config = dict(
    hop_length=320,
    input='log_mel',
    win_length=400,
    targets=['emotion'],
    num_classes=4,
    avg_pool_shortcut=False,
    eps=1e-08,
    max_grad_norm=0.5,
    magnitude_pruning=0.7,
    max_steps=22200,
)
Rows from block 5 of a small sound classifier, named by matrix and row number. Rows with one number belong to one channel. Each number is 200 + 40 x the weight over its row's rms, rounded and kept within 0 to 999. All counts start at 0. After the name is the row's rms in percent of the matrix's.
After each channel's rows are labels from the 100 clips, of 14976, where the channel reaches its highest value: "responds to" is what is common among them; "peak in band" is the frequency band that holds the peak. Only what is clearly more common there than usual is listed. The data: acted Russian speech (Dusha).
# convs0: first 3x3 conv, stride 2 (model.blocks.5.convs.0.weight, 128x80x3x3, each kernel summed), inputs 0-79
# convs1: second 3x3 conv (model.blocks.5.convs.1.weight, 128x128x3x3, transposed, each kernel summed), outputs 0-127

convs0.75,098,165,202,200,200,197,132,187,200,240,285,179,232,216,143,225,181,170,135,200,172,216,250,200,123,217,120,302,200,146,184,246,235,198,191,131,200,180,210,257,138,194,190,257,197,200,207,197,159,165,196,185,245,218,204,149,186,217,181,251,133,200,200,218,164,242,321,211,267,200,146,162,160,213,207,194,184,200,289,209,193
convs1.75,104,242,208,221,183,172,227,178,218,189,233,233,229,240,262,223,294,212,196,230,258,206,176,200,200,279,187,225,224,237,191,200,239,270,311,232,197,211,206,239,200,200,164,213,225,237,216,178,263,232,248,257,171,125,227,231,226,200,200,239,186,179,139,224,165,210,215,219,245,281,219,200,166,223,226,288,200,200,183,223,165,234,260,189,184,218,207,170,244,265,240,133,203,127,245,208,195,161,230,248,216,115,254,148,231,197,219,200,227,270,229,192,140,284,298,228,200,249,286,224,189,136,202,176,210,246,179,254,213
responds to: emotion: angry; emotion: positive
peak in band: 500 to 1000 Hz

convs0.40,094,120,251,207,200,241,202,145,165,163,228,76,231,165,197,239,196,184,147,161,215,199,158,214,226,144,245,200,160,209,124,139,163,196,220,200,211,173,120,200,125,198,201,155,198,213,216,215,279,268,194,170,295,177,215,239,214,154,159,213,184,184,213,170,200,153,264,223,183,200,197,218,163,173,148,163,153,220,144,233,164
convs1.40,104,209,200,162,149,149,200,152,213,181,205,157,238,235,178,228,202,175,179,205,141,256,331,188,144,182,167,262,200,169,165,133,189,236,253,267,165,200,187,168,167,177,196,183,200,209,207,268,182,185,130,217,187,134,229,179,199,157,212,119,192,151,194,231,180,147,163,198,195,182,161,218,200,123,138,171,236,184,184,274,134,142,220,200,213,212,180,266,215,131,168,218,189,150,150,222,215,194,207,147,216,267,154,257,176,196,155,301,211,217,199,223,135,236,240,173,157,195,291,251,258,210,235,185,149,172,209,226,160
responds to: emotion: angry
peak in band: 1000 to 2000 Hz; 500 to 1000 Hz

convs0.127,102,185,192,135,200,198,167,193,209,229,156,230,193,161,174,176,186,213,168,215,172,155,177,192,216,160,200,210,217,225,246,187,206,227,196,180,181,181,313,225,120,188,153,217,174,326,242,175,190,236,222,237,186,277,186,130,169,283,260,178,200,218,214,175,163,229,170,297,201,245,203,144,150,162,292,157,216,167,227,185,177
convs1.127,100,200,221,226,237,179,168,183,215,160,218,203,158,229,187,179,196,121,86,150,288,190,183,252,215,196,185,210,181,142,204,192,185,151,226,220,161,202,239,294,267,214,236,149,231,239,234,219,173,172,267,200,143,228,228,200,193,220,215,244,206,231,233,188,165,200,276,309,199,214,185,240,113,187,214,203,114,182,242,215,205,136,200,231,171,182,176,233,234,173,212,110,222,248,195,173,168,228,200,161,244,202,200,170,243,260,226,239,192,168,279,235,234,161,263,214,248,202,188,166,163,188,209,209,296,152,115,178,167
responds to: emotion: positive
peak in band: 250 to 500 Hz; 500 to 1000 Hz

convs0.44,080,171,214,245,236,150,177,203,139,176,214,199,135,136,185,230,200,215,110,240,102,154,242,148,208,217,305,188,161,213,207,159,236,121,87,184,178,237,232,200,241,179,210,174,217,160,234,143,248,150,199,240,179,256,224,171,214,206,155,196,214,134,231,200,157,229,205,208,240,211,170,263,173,201,198,225,165,238,184,200,212
convs1.44,101,187,194,225,276,179,181,183,200,200,196,177,197,257,144,262,194,181,187,179,236,265,159,144,159,166,84,226,215,271,193,200,223,205,153,206,237,246,207,211,257,200,218,167,165,188,225,265,254,243,263,153,301,224,288,255,186,200,205,219,192,206,151,238,164,200,213,205,161,294,159,160,143,200,189,178,211,161,174,124,212,183,243,174,221,242,185,220,205,173,238,225,186,256,212,170,243,226,200,200,237,180,206,229,272,286,249,144,212,152,151,240,184,198,236,237,215,219,169,171,133,211,229,187,265,100,240,176,238
responds to: emotion: positive
peak in band: 0 to 250 Hz

convs0.107,104,242,197,146,213,216,169,183,214,142,190,187,248,264,186,253,244,215,236,218,136,168,169,221,178,202,165,195,195,189,190,260,218,187,259,200,142,168,174,184,152,249,166,168,212,139,223,161,120,136,169,163,213,151,209,250,177,179,306,171,146,208,169,353,217,191,228,234,174,214,216,217,236,182,217,209,174,174,214,159,144
convs1.107,106,184,202,200,149,211,200,230,166,252,218,181,131,159,235,171,249,147,160,201,227,119,220,242,213,200,300,199,223,214,96,177,159,262,227,106,146,173,134,158,170,154,136,178,197,198,179,197,159,185,171,233,178,152,243,162,200,169,199,183,212,93,194,173,206,203,175,218,187,156,166,217,219,162,180,200,194,200,200,213,180,244,198,222,203,180,228,237,246,174,181,152,247,235,134,177,97,189,200,187,210,157,218,162,200,201,89,212,189,281,161,149,184,225,235,237,169,228,216,249,246,185,180,230,160,271,227,296,228
responds to: emotion: angry; emotion: positive
peak in band: 500 to 1000 Hz

convs0.14,096,204,258,176,114,164,192,200,193,209,200,200,205,232,198,211,199,195,225,221,183,179,189,210,189,209,168,216,203,200,137,206,216,159,158,161,249,152,139,185,147,211,179,239,171,197,218,164,156,230,216,175,118,192,216,164,261,151,197,157,195,233,337,235,93,201,220,243,228,113,184,149,224,255,170,99,172,193,205,235,153
convs1.14,112,179,259,194,97,232,184,174,178,197,157,218,212,119,200,212,242,181,236,238,202,213,212,174,217,218,169,156,187,111,198,270,223,227,266,221,176,134,52,176,200,192,229,229,219,157,228,186,194,226,173,230,184,208,163,173,227,252,248,185,185,224,198,166,224,156,170,184,232,227,144,198,183,149,173,301,151,148,119,185,206,173,187,188,188,147,198,176,252,248,178,173,197,182,189,209,195,202,231,196,158,223,244,218,141,170,154,131,203,144,230,115,229,217,142,168,212,239,310,235,203,133,145,212,183,233,210,217,240
responds to: emotion: positive
peak in band: 1000 to 2000 Hz; 500 to 1000 Hz

convs0.30,084,108,219,227,137,219,191,197,200,200,231,137,194,131,198,223,185,204,200,173,181,183,201,193,109,170,127,219,200,190,179,200,213,307,216,200,150,200,178,214,155,199,200,102,199,208,200,132,200,221,236,212,216,107,240,215,200,180,205,239,190,217,153,127,187,218,175,116,164,195,236,207,214,258,142,130,121,148,193,170,204
convs1.30,095,112,203,157,201,180,205,216,235,216,313,214,265,200,135,188,200,282,221,266,157,185,246,247,210,289,239,207,116,242,257,159,287,287,241,274,159,209,185,235,175,174,228,183,156,224,173,185,241,209,181,233,109,164,179,275,245,183,226,200,181,200,185,182,206,168,255,206,242,184,200,312,165,161,225,220,227,183,250,204,174,181,223,257,241,244,175,250,200,222,211,241,165,191,222,200,216,167,184,212,202,228,200,200,259,186,200,213,236,275,163,235,190,154,220,219,186,147,187,197,281,185,191,190,208,220,131,212,213
responds to: emotion: angry; emotion: positive
peak in band: 500 to 1000 Hz

convs0.61,083,155,151,162,147,198,160,160,164,199,219,179,200,200,172,205,209,198,130,183,187,178,218,196,79,219,200,233,165,196,198,190,259,244,98,211,195,167,251,227,172,178,237,161,163,183,239,211,126,161,187,200,224,200,205,184,185,189,188,264,144,188,128,158,131,222,266,193,179,219,180,185,174,233,241,142,220,190,340,221,215
convs1.61,096,260,223,238,200,185,226,178,189,209,259,256,188,216,219,201,216,217,189,184,257,200,93,239,184,195,194,184,195,225,206,188,252,275,216,245,153,201,203,189,156,170,181,147,209,200,166,155,178,194,251,187,200,156,200,171,268,156,201,234,191,160,136,183,192,266,162,263,216,184,207,227,143,195,226,310,171,172,206,240,200,209,200,107,181,135,200,117,174,218,200,155,188,124,166,200,173,151,225,255,161,193,339,119,138,161,249,184,181,238,223,218,189,201,216,225,132,265,208,236,179,147,134,162,206,184,171,200,146
responds to: emotion: angry
peak in band: 500 to 1000 Hz

convs0.125,096,201,264,211,273,235,106,184,188,243,217,164,261,214,241,177,115,174,271,188,232,218,213,241,153,199,113,204,182,142,207,214,210,200,246,200,219,175,218,185,191,228,173,215,160,148,193,214,206,168,158,176,235,200,217,258,130,153,257,166,194,215,176,185,315,110,265,210,151,163,222,225,238,200,170,228,200,251,200,175,176
convs1.125,074,243,177,191,200,206,220,246,246,195,194,9,128,259,174,164,168,216,237,227,181,262,333,162,216,243,200,199,217,192,237,193,169,184,237,214,186,212,166,200,151,291,128,221,189,200,200,200,252,222,210,190,188,163,204,229,173,200,165,175,182,194,165,178,237,140,169,185,229,222,150,248,229,217,213,197,240,197,217,213,142,239,183,235,172,230,273,222,178,242,182,279,170,240,203,246,251,200,251,226,213,205,181,228,209,155,176,261,202,264,159,236,117,246,179,196,215,183,200,189,229,197,136,178,139,260,200,213,243
responds to: emotion: angry
peak in band: 1000 to 2000 Hz

convs0.92,077,240,225,182,249,202,200,144,222,180,171,168,187,159,251,233,238,202,237,191,201,200,149,151,197,224,202,222,93,185,223,235,157,170,211,135,165,163,187,238,200,163,160,174,171,255,213,269,281,165,221,161,183,230,161,154,206,231,179,200,153,220,93,178,269,176,151,196,159,169,217,198,231,133,195,157,299,258,200,142,185
convs1.92,088,169,237,189,184,236,181,243,115,226,168,174,146,206,231,174,225,200,223,173,251,203,199,243,248,249,203,221,157,199,310,190,217,119,186,198,184,199,205,193,293,226,248,146,172,209,200,206,177,225,254,170,184,230,278,188,174,168,218,200,225,116,188,156,234,147,196,230,117,200,195,199,113,219,157,185,244,202,218,150,163,238,182,202,164,167,255,217,253,198,152,305,228,248,140,200,264,232,261,228,298,204,200,211,249,213,182,201,162,222,220,258,200,176,198,196,200,159,200,127,147,217,182,257,301,177,222,195,205
responds to: emotion: positive
peak in band: 250 to 500 Hz; 500 to 1000 Hz

convs0.33,087,210,216,223,212,300,128,222,159,175,252,200,201,124,193,120,148,200,238,192,216,214,142,253,188,190,200,200,200,210,208,188,208,273,253,200,191,221,184,218,85,151,138,117,168,189,194,117,190,234,223,219,203,145,180,238,195,187,243,186,215,190,155,102,238,150,162,160,200,187,237,200,222,243,143,200,212,147,177,196,212
convs1.33,094,157,166,154,232,201,210,251,216,246,208,236,235,200,110,166,161,246,218,259,181,220,237,195,156,265,235,194,210,241,281,245,279,256,212,297,109,228,230,206,203,253,290,174,186,200,219,200,200,240,175,202,167,183,141,236,264,98,152,183,160,210,222,159,164,164,239,228,194,175,172,219,205,166,211,200,225,129,187,233,113,224,168,262,232,263,177,246,177,203,201,240,156,210,163,95,222,183,156,273,234,184,230,200,231,178,193,230,265,230,163,214,214,176,231,161,178,164,200,205,229,202,212,154,217,200,157,244,187
responds to: emotion: angry
peak in band: 500 to 1000 Hz; 0 to 250 Hz

convs0.19,119,153,259,200,220,200,188,142,260,214,264,154,240,186,199,234,184,171,163,119,200,210,189,248,145,235,110,244,163,212,203,204,211,217,234,154,206,262,114,233,170,174,174,189,200,134,204,174,153,182,181,200,292,191,215,226,189,194,227,161,137,161,164,261,173,210,269,201,214,117,200,232,229,205,164,193,160,200,200,151,297
convs1.19,095,227,211,161,219,213,212,185,207,157,265,200,217,286,143,285,242,247,247,200,187,152,201,196,215,242,252,232,266,168,200,177,230,290,217,187,241,254,160,173,131,151,127,143,252,152,230,142,178,167,196,232,182,200,222,204,145,200,200,200,229,162,241,164,175,187,250,195,205,209,176,190,281,214,198,237,206,176,209,272,164,177,247,202,212,224,155,200,157,234,180,189,197,190,184,256,212,201,241,191,158,238,225,260,200,99,177,229,252,275,218,175,199,239,236,222,200,194,221,278,291,248,109,281,155,202,226,235,254
responds to: emotion: positive
peak in band: 500 to 1000 Hz

convs0.121,099,219,202,156,170,210,161,219,202,227,220,222,192,197,200,262,201,191,174,200,163,136,120,179,224,173,209,279,216,184,213,169,144,161,286,147,215,221,200,226,158,162,142,197,214,239,215,252,187,170,187,170,245,159,168,261,131,202,200,144,132,206,212,276,149,193,186,165,200,154,269,197,200,175,220,175,193,165,160,50,177
convs1.121,123,152,130,160,181,217,229,193,142,202,186,227,223,248,184,192,298,169,227,239,256,176,147,227,210,176,195,232,138,265,224,153,276,233,145,201,231,266,219,214,148,257,209,227,275,247,152,185,133,202,228,255,224,141,181,249,218,194,221,169,165,194,200,188,196,210,235,249,201,148,179,134,190,216,258,167,275,217,172,211,187,274,191,133,187,248,230,173,153,267,209,241,156,175,226,178,242,98,196,185,213,184,202,220,176,188,239,267,197,231,196,230,113,221,250,216,186,224,242,228,257,171,177,165,280,261,186,199,237
responds to: emotion: angry; emotion: positive
peak in band: 250 to 500 Hz

convs0.31,100,143,206,221,187,202,189,236,163,227,229,183,175,159,209,106,143,214,165,168,197,220,223,188,163,242,197,198,190,217,252,187,197,260,170,202,210,213,153,190,6,190,171,198,144,228,195,105,273,235,234,199,247,263,165,186,203,210,188,162,228,203,188,146,174,229,232,237,221,153,213,149,200,224,198,200,208,217,262,213,160
convs1.31,095,132,179,193,172,142,155,206,247,135,212,248,201,218,151,216,184,250,170,228,224,228,185,243,222,268,189,211,136,203,221,218,237,182,247,250,195,260,200,242,190,164,243,150,196,204,219,182,200,246,218,166,126,215,173,194,180,192,199,297,209,281,200,253,185,179,207,278,211,169,188,183,194,148,222,250,185,133,208,183,212,222,179,211,161,232,187,155,243,224,251,198,223,183,197,171,216,183,241,234,211,86,266,162,239,200,203,144,257,293,233,275,174,172,319,180,225,236,241,151,173,191,175,241,168,143,187,132,267
responds to: emotion: angry; emotion: positive
peak in band: 500 to 1000 Hz

convs0.124,101,90,217,220,97,167,200,228,178,207,245,190,147,234,146,158,145,233,144,206,199,149,183,160,170,226,242,281,184,188,197,119,212,192,200,236,237,242,269,158,166,146,195,269,215,200,209,168,165,206,203,214,233,199,211,238,220,143,259,191,161,131,189,144,200,200,213,185,223,159,221,187,143,176,255,195,259,153,158,234,155
convs1.124,114,199,163,217,247,119,175,156,184,233,150,163,258,220,182,232,222,208,245,220,237,150,215,169,175,213,141,160,136,184,190,186,195,199,173,139,162,238,282,195,209,217,191,243,185,248,215,181,176,185,183,210,191,205,87,161,171,139,171,155,167,206,279,132,181,150,156,218,256,184,197,182,172,213,228,185,161,123,208,184,176,153,143,189,211,202,184,204,276,102,192,200,151,191,182,161,213,206,164,174,234,215,138,159,205,216,270,230,147,163,191,245,289,100,263,156,191,183,150,224,192,134,212,177,180,126,188,148,176
responds to: emotion: positive
peak in band: 500 to 1000 Hz

convs0.64,116,172,221,221,275,126,142,217,222,177,210,186,249,230,200,151,189,174,182,166,202,230,209,175,173,267,182,231,95,220,200,187,183,184,158,165,187,199,172,211,209,225,133,164,148,160,182,200,177,110,218,179,230,179,212,231,157,120,222,168,149,213,148,177,263,148,294,167,225,84,200,200,230,247,189,189,191,234,239,171,243
convs1.64,093,235,206,199,165,180,135,289,196,243,235,131,158,203,198,181,219,183,209,274,163,200,255,203,219,304,296,219,183,175,213,168,202,224,233,187,206,164,160,157,232,233,159,215,172,177,219,155,256,233,186,162,208,203,108,226,183,208,217,247,163,167,198,191,223,117,238,215,253,236,179,247,137,226,200,219,260,200,243,213,147,208,246,279,202,197,187,219,261,260,181,206,190,250,243,212,254,289,202,257,169,180,150,241,218,246,176,110,191,239,173,229,200,298,196,267,227,229,200,191,163,140,164,214,185,166,200,223,256
responds to: emotion: angry
peak in band: 500 to 1000 Hz; 250 to 500 Hz

convs0.74,089,194,214,195,208,210,229,211,195,138,219,189,223,141,183,250,162,239,173,137,174,275,190,244,160,177,216,121,212,227,198,184,196,250,170,250,188,193,115,156,133,168,169,107,186,194,137,268,275,202,184,149,222,205,225,165,121,244,192,211,224,180,193,267,144,211,200,210,224,200,213,287,222,166,218,194,194,217,243,116,254
convs1.74,092,289,203,203,299,162,185,200,257,152,254,214,253,211,186,294,269,216,124,133,261,186,162,234,192,197,98,227,247,272,184,244,193,238,154,204,261,281,156,227,219,173,180,147,187,207,228,200,147,210,225,185,246,259,242,222,200,221,189,208,269,240,180,182,131,216,195,183,220,191,162,209,181,258,214,222,187,217,157,157,226,184,219,165,220,179,186,210,177,225,153,157,239,207,202,230,182,215,217,284,237,220,221,212,207,255,212,188,218,264,148,249,160,205,234,157,232,191,203,230,172,249,160,167,178,121,114,257,170
responds to: emotion: positive
peak in band: 0 to 250 Hz; 500 to 1000 Hz

convs0.41,107,221,173,151,233,178,165,178,253,184,205,149,183,204,238,182,194,214,212,130,176,196,167,126,171,251,188,188,185,194,194,261,169,205,183,216,150,155,162,203,221,187,160,160,216,173,197,230,172,200,170,123,269,174,177,271,140,147,239,66,143,163,206,274,236,188,220,190,205,227,212,215,200,193,177,270,190,200,191,70,200
convs1.41,107,128,277,188,176,269,190,196,136,240,211,200,153,172,219,231,297,140,185,170,216,120,167,179,200,199,333,190,194,194,137,178,211,196,186,80,195,153,123,255,166,222,148,139,231,221,199,178,143,197,180,206,189,185,216,185,122,255,166,201,133,187,213,210,200,145,150,189,205,222,185,182,195,201,214,210,200,168,209,189,189,195,214,114,244,200,147,200,248,241,200,184,172,230,198,142,124,233,200,234,176,130,200,196,135,239,240,228,163,205,166,151,190,234,231,233,187,211,184,205,143,168,116,250,211,198,221,226,249
responds to: emotion: positive
peak in band: 0 to 250 Hz; 250 to 500 Hz

convs0.51,104,233,148,165,220,169,173,180,179,245,190,139,236,180,235,142,176,230,194,156,241,215,215,185,206,293,171,211,204,102,225,207,191,179,213,177,217,149,183,234,160,229,178,181,185,237,200,224,179,170,165,117,199,263,155,179,187,181,137,169,248,200,182,159,212,146,209,233,157,73,146,173,182,166,120,216,147,264,253,157,200
convs1.51,123,209,298,168,191,240,167,201,195,262,204,250,148,83,175,220,220,188,237,257,181,244,208,83,207,226,200,162,200,176,211,211,199,185,241,152,219,207,218,232,216,108,228,168,249,220,269,164,212,268,166,102,242,249,213,160,201,237,167,220,168,268,215,196,213,164,173,184,261,190,188,197,171,219,232,250,182,237,164,201,210,213,216,146,263,169,183,202,245,288,143,225,200,162,176,140,87,269,189,217,160,178,211,173,188,158,252,169,181,174,194,248,211,173,198,168,190,201,242,167,191,226,175,238,142,135,210,168,186
responds to: emotion: angry
peak in band: 500 to 1000 Hz

convs0.28,085,181,240,103,215,189,144,198,229,160,234,183,201,214,242,216,221,174,169,177,92,143,137,224,220,151,111,215,179,197,203,204,154,236,235,200,182,178,222,195,172,194,148,169,166,260,218,105,179,159,186,195,230,219,197,220,139,209,264,234,192,190,193,183,131,194,190,221,214,203,205,161,211,167,225,78,136,130,215,225,155
convs1.28,109,170,165,210,185,187,188,155,197,232,229,163,138,191,153,131,148,177,193,146,221,200,186,227,172,200,272,226,173,173,162,200,85,178,187,172,215,142,181,146,235,250,253,182,129,196,192,206,166,171,229,126,215,200,230,161,168,263,254,202,231,176,229,261,268,134,220,246,210,223,202,167,167,190,194,176,197,224,177,237,238,235,219,234,175,162,182,251,233,174,198,127,224,313,220,175,185,205,201,145,231,303,214,253,189,315,156,246,165,182,200,200,213,233,202,200,224,245,195,198,275,200,168,233,290,138,239,187,200
responds to: emotion: positive
peak in band: 500 to 1000 Hz

convs0.120,101,210,188,133,183,207,207,216,172,143,203,188,277,222,217,260,210,181,165,232,134,199,145,241,182,169,202,179,249,183,164,190,193,227,262,201,170,144,187,184,172,172,231,40,229,179,177,235,195,189,164,141,196,183,159,270,99,200,159,207,190,183,270,266,192,250,200,201,200,200,190,178,186,171,169,154,208,175,250,121,184
convs1.120,106,244,206,221,230,189,330,212,125,174,174,212,214,302,211,219,307,234,175,180,191,129,173,276,136,119,211,195,200,213,155,170,182,190,213,150,240,300,174,225,172,200,179,178,260,219,237,186,105,178,182,186,199,170,236,211,231,139,211,170,153,161,184,163,174,220,143,188,184,200,164,183,218,218,254,162,222,201,167,210,198,201,177,185,152,204,270,227,180,205,182,172,130,171,207,206,133,128,226,167,145,179,233,242,224,188,210,196,196,290,184,176,120,261,232,189,224,206,238,189,214,171,201,168,195,182,159,223,127
responds to: emotion: angry
peak in band: 0 to 250 Hz; 250 to 500 Hz