config.toml
input = "log_mel"
stem = "single"
max_steps = 22200
Rows from block 8 of a small sound classifier, named by matrix and row number. Rows with one number belong to one channel. Each number is 128 + 32 x the weight over its row's rms, rounded and kept within 0 to 255. All counts start at 0. Numbers have three digits each. After the name is the row's rms in percent of the matrix's.
After each channel's rows are labels from the 100 clips, of 14976, where the channel reaches its highest value: "strongest on" is what is common among them. Only what is clearly more common there than usual is listed. The data: acted Russian speech (Dusha). In brackets: how many of the 100, against the usual share in percent.
# convs0: first 3x3 conv (model.blocks.8.convs.0.weight, 128x128x3x3, each kernel summed), inputs 0-127
# convs1: second 3x3 conv (model.blocks.8.convs.1.weight, 128x128x3x3, transposed, each kernel summed), outputs 0-127

convs0.88 117:136084109138153128111055175141117137171142115137112140130221028128159128171138145128147136112173114145143060147117117159163137119145165075075095153142181119120153124163128164137180086120122121118118178120103156158120159115119170163131155142114121118131142150157130137168060142208151095150141145129172144144144135140087166189178123212105176078139128090145128163102136160171174110125184
convs1.88 110:123070129089065087115150108128135133127076152117095128097059107135164144128128098147110128087054128135131106111144118103110099115103128079126128121122100166112135128089136137139118125117087055153103130128084124135116157082128075177128115117061128117116135074090086150073022128145114122089092128086137128083139071144066098077138163109122093121137130022176128163095140089095134078115134
strongest on: emotion: positive (74 vs 18.7)

convs0.109 067:041055111129128090066132072105118135122148132143144128109128105153178095045148128151099056169142097128129128091128128103107144157128220151152128084128109151128134156115096141128131128154108132074085135116133123139173134099093086129119165105133116148133142156104053069105169142135129089080180138084210139132071103128128120096143119049160113140101070076136111109160128080128114138149114
convs1.109 080:154120134133128111128091155152086115069128109186067128159128128101128065128098128103150085138109094103083108143108171137149128158124096123030072128113134074130090128090111128060113077137128134098153128128133146078163098153056173111143137128128128120117112164125158092145135071105143128208095097114087128163216158056128175134121083117089173099112179171135155145122128155173137108149089
strongest on: emotion: positive (63 vs 18.7)

convs0.93 087:126123106086069115113139108161137162023148139128141105119067134114113120122051128161081095117193143121177073128086160089156107114121200164094084094077121091114105154171130120110106107084128136105111068146143081146115108108128159134069128104105140122156128096083074128186161071065150138120155152134127087128128172111107154107108151109106112131116083147145144136103092065109117102194157
convs1.93 065:106118108124137105097094128130091128073151071125111206106198170095107098112239054150196110150180128111139149136158128180170165114153136115080066084097141109116115141128139128104128094128128128127113087175173102153128112129088117128122155117128128254160137107146164116084120124142116081128140096093100144148106093152093145138140115172111128102115182119095155153105147163174105136150137
strongest on: emotion: angry (41 vs 18.6)

convs0.34 126:128157128159151147129087182193137128146133066128119169147167093150171191244169138095112171088139149164135121136136145128168128114165106118117143138162141088128175108146138110209154140134125110133128160155128106161109154128166196107128128117142151135158153174147166144128128130177161159182123187135128127140154122152124170224140122195089110112142128115167128128128121180160155094146218
convs1.34 125:103089081096110121109163160091145168170091154065182164092102118146177184103153082150128175074099146153172090096172094082075096109088146110123163106096116172085157154094154140174088160083105113128120193092101177145120158128163068162125089106107098117099146123108113166111100164156113099113094160096192119100112095171089088107148184111141121144159103113166106160098148113117115111105168
strongest on: emotion: positive (73 vs 18.7)

convs0.73 090:106128171081096093073111133160184172153160155118170128075093073128061128105101146061128176122144172128128117135099132151128123116117238098138130082128132089105082119128128062121083105116151128145152094111042128135112128165142088128139119141159152095123128155088175181184090143108119118124121072122108128113093083155159117137106096094119104185093056148113111121104118094146138056118111
convs1.73 080:128105090132128122128148071115101119013142147132123134123107084153165142112142141174163104098141090114158142169146153128052093069188126112123084038076111138110128139096128129128128140128114114120082143148123128093144134110083126078088106115097117143142142132103119143104116194128147128057130149150128130128116121128151177066187120154095093172128093174120093129245095096071126110139140
strongest on: emotion: positive (49 vs 18.7); emotion: angry (42 vs 18.6)

convs0.14 099:128149140125079137111127122150110134104104153116159168128095083146009138093095135105157134163131140143134129153092156124163117137122183138147141138120104179113160094128130053115112138093149124120144117119090156106154140142136111121173127039153139164129130147119128172144085100095186106127111139151055068113145019105160119128154098117060101177128068166136100140168140119109080058163095
convs1.14 095:104122128150115148134159081094121128069155128122165122114099119142092153106085076131128141112115128131134103143157137150065099069114114062181111118044121126094111199079112149142104122152128128162117121092116113116143167070099097037047100128142074118165152072111134151077128160140140097025120154128115149130125101128128146114191139148126092153106097164133072151144108142049106113130119
strongest on: emotion: positive (44 vs 18.7)

convs0.111 111:090115150138117145113123102140103128197118108039197142119136053128095113131133119100090152116106172128128114128135076130116083115100076072158136104128117101106157105107125096140136141138148145127128138135036151158198128143128129089128099147104161106069098132131131128161044077128040181142090117090049093134104099121114116152148087137110099185122127128128071116110096124132128049103120
convs1.111 106:051074132119134135121159066119132128115117109066165101116059089083148143140122096150152135088128141147141096160143114121049106100119083084143097059092106115109128154098139137140121137128116128127105149128128155148086153111144131094022086144108087108148136136121140138077139184174138095092114166080128121147126135128156134056158137077118072135156072128119047166159112146067146068102136
strongest on: emotion: angry (60 vs 18.6)

convs0.51 108:112164120149144121129070146155143149153115084128102168145176108161167185222178144060081164086150126137131131128145128128156098128143080128084161128186127084128159107128128105231139142131107110090091160138124127133089158113162165099161155128118143142165144141159166141110152153157164166172123188138146137143143119149081156203108135207093094121168120092176119085128117169140139087128187
convs1.51 129:115115067097116093095151172071154146166095167083164159092117116138160169109171097140137175091099166161160089109170103089101103111092168122123170100103125179084175146096155138159085160096088128132112203122103175146089140119158100187125092104081091099113141140099105135081116170155095114112107158110189110084120096173090068112156185110130099149149102090174116153091180115128112117118160
strongest on: emotion: positive (72 vs 18.7)

convs0.127 079:158120060100098061101165151128108138117126091150166130114118104112076132106139120136073111138123143124136112117056103092106096083120128155117074095103122092094119085116083041103118093076110050116143093161118119088098107077075128103096122053163122173121115137150127080122131120108074106116105130090098113120134116118100121120119189074062132104093096142109119044106086083136103075121128
convs1.127 063:137111117128174113177110146150114098044180097112141133207124153124073122142107103170171081143128128113103128141154141178085135171116185128135072118109111103145128171128104147047146097106146102128171081168137106128107118141066114107088128128086084106128128044159212102156090077102145160126190128144078154146131086114132145128170128107070156165100142099114143087088128132073104142129128
strongest on: emotion: positive (45 vs 18.7)

convs0.25 087:128128119101140120042160146116147068124105130122110128102128082112052162109165128094055157157105128137128121152133156128100072091151172097120128089132098128097130081101119065115123102147165118117094159113097131127065140137109085125070139198100058110105125134135151118137133143128130122070162167171128041128128085129146137112146145149125073130088096169143045123142077175128095057099101
convs1.25 067:110129104112118061176114064151194128103122109082114128130101121165056149163110109140108128103102142128128119189114139156071128091128140114178137096083095160090156146071109128137018093064061135129149128096119102088089089120109114080108076128128113143125168080146161121090132176128167153090141160093122086086097082096139104104197143152087091157128128128114109107140128165117089140120090
strongest on: emotion: positive (54 vs 18.7)

convs0.80 095:138075101107129148138096178120079100144148105102133097098154108143118093128107136145118100163121120128188110050131095173118138130118170112112128118162145125119157105135172128139128045103126200068130192114124166215143127141128120144094129155100121127157082119145125039130110186185127065130182128076196113114146128166107105171136155159114112107129120154119139215054128174137126109128131
convs1.80 091:100087157095123113114106107164152122128073128120081142102090114156150128128128114128048142125043128138128101068170129128116095110113173129165129080120011154131161140099128137143132116160128091210113128120109093155128109065120140154128119117099138116149116050141049165093097171128069165093133116126106093128133122131131128043128169135156106125109098097205164160144121098103152107099149
strongest on: emotion: positive (81 vs 18.7)

convs0.47 092:169119114140113152128096128137114149174128082111168118140136085078122173159093128117085155058102151141046145164164183188152142097152142145113129065125098143107128085098117086163123063117155114123114151171120156096111111155133171131078091104125127100130184150195136084107031109156128189171147177042153062134115136132128144126122130146128101128137070124111099079154112125125141093152114
convs1.47 092:065070140150113126128135128117146191128117126166188121118080143127128123083123128110101125111108136151128089156140113124061074087086134090159116135128108147129157161080182178151128188061125111147112136058127189113087179119157101126011093128125128042132164127104149149110128119105127132120110151077134053118128136110106125121144109112194069111140142113149077136084109152077093122134135
strongest on: emotion: positive (75 vs 18.7)

convs0.86 105:138091087152113131112102136128115130163152087093149135183122085095130123153093160128109147037132154142128085158175115163148186100128089115129146053126115115117129093135100119151132055128121117148116137128089105133128140202164153154100100125142114103110135167188143079137033107128072175185132134004137071114137161126125130128165113126122109126121111147097131126113122122156116134034098
convs1.86 095:089072118149121103138118132103118138201120112130142127122095159153155104111143118151128156145125158202128110128121061092096089109107128113173128099106051156109165150106128158111136186100120094177092133104120103118049160091154124139048097099095067125108165120140119127081128140159021095128116131059105079113078129107128134117186142095170129111140095060155106155153160105104139086117098
strongest on: emotion: angry (41 vs 18.6); emotion: positive (40 vs 18.7)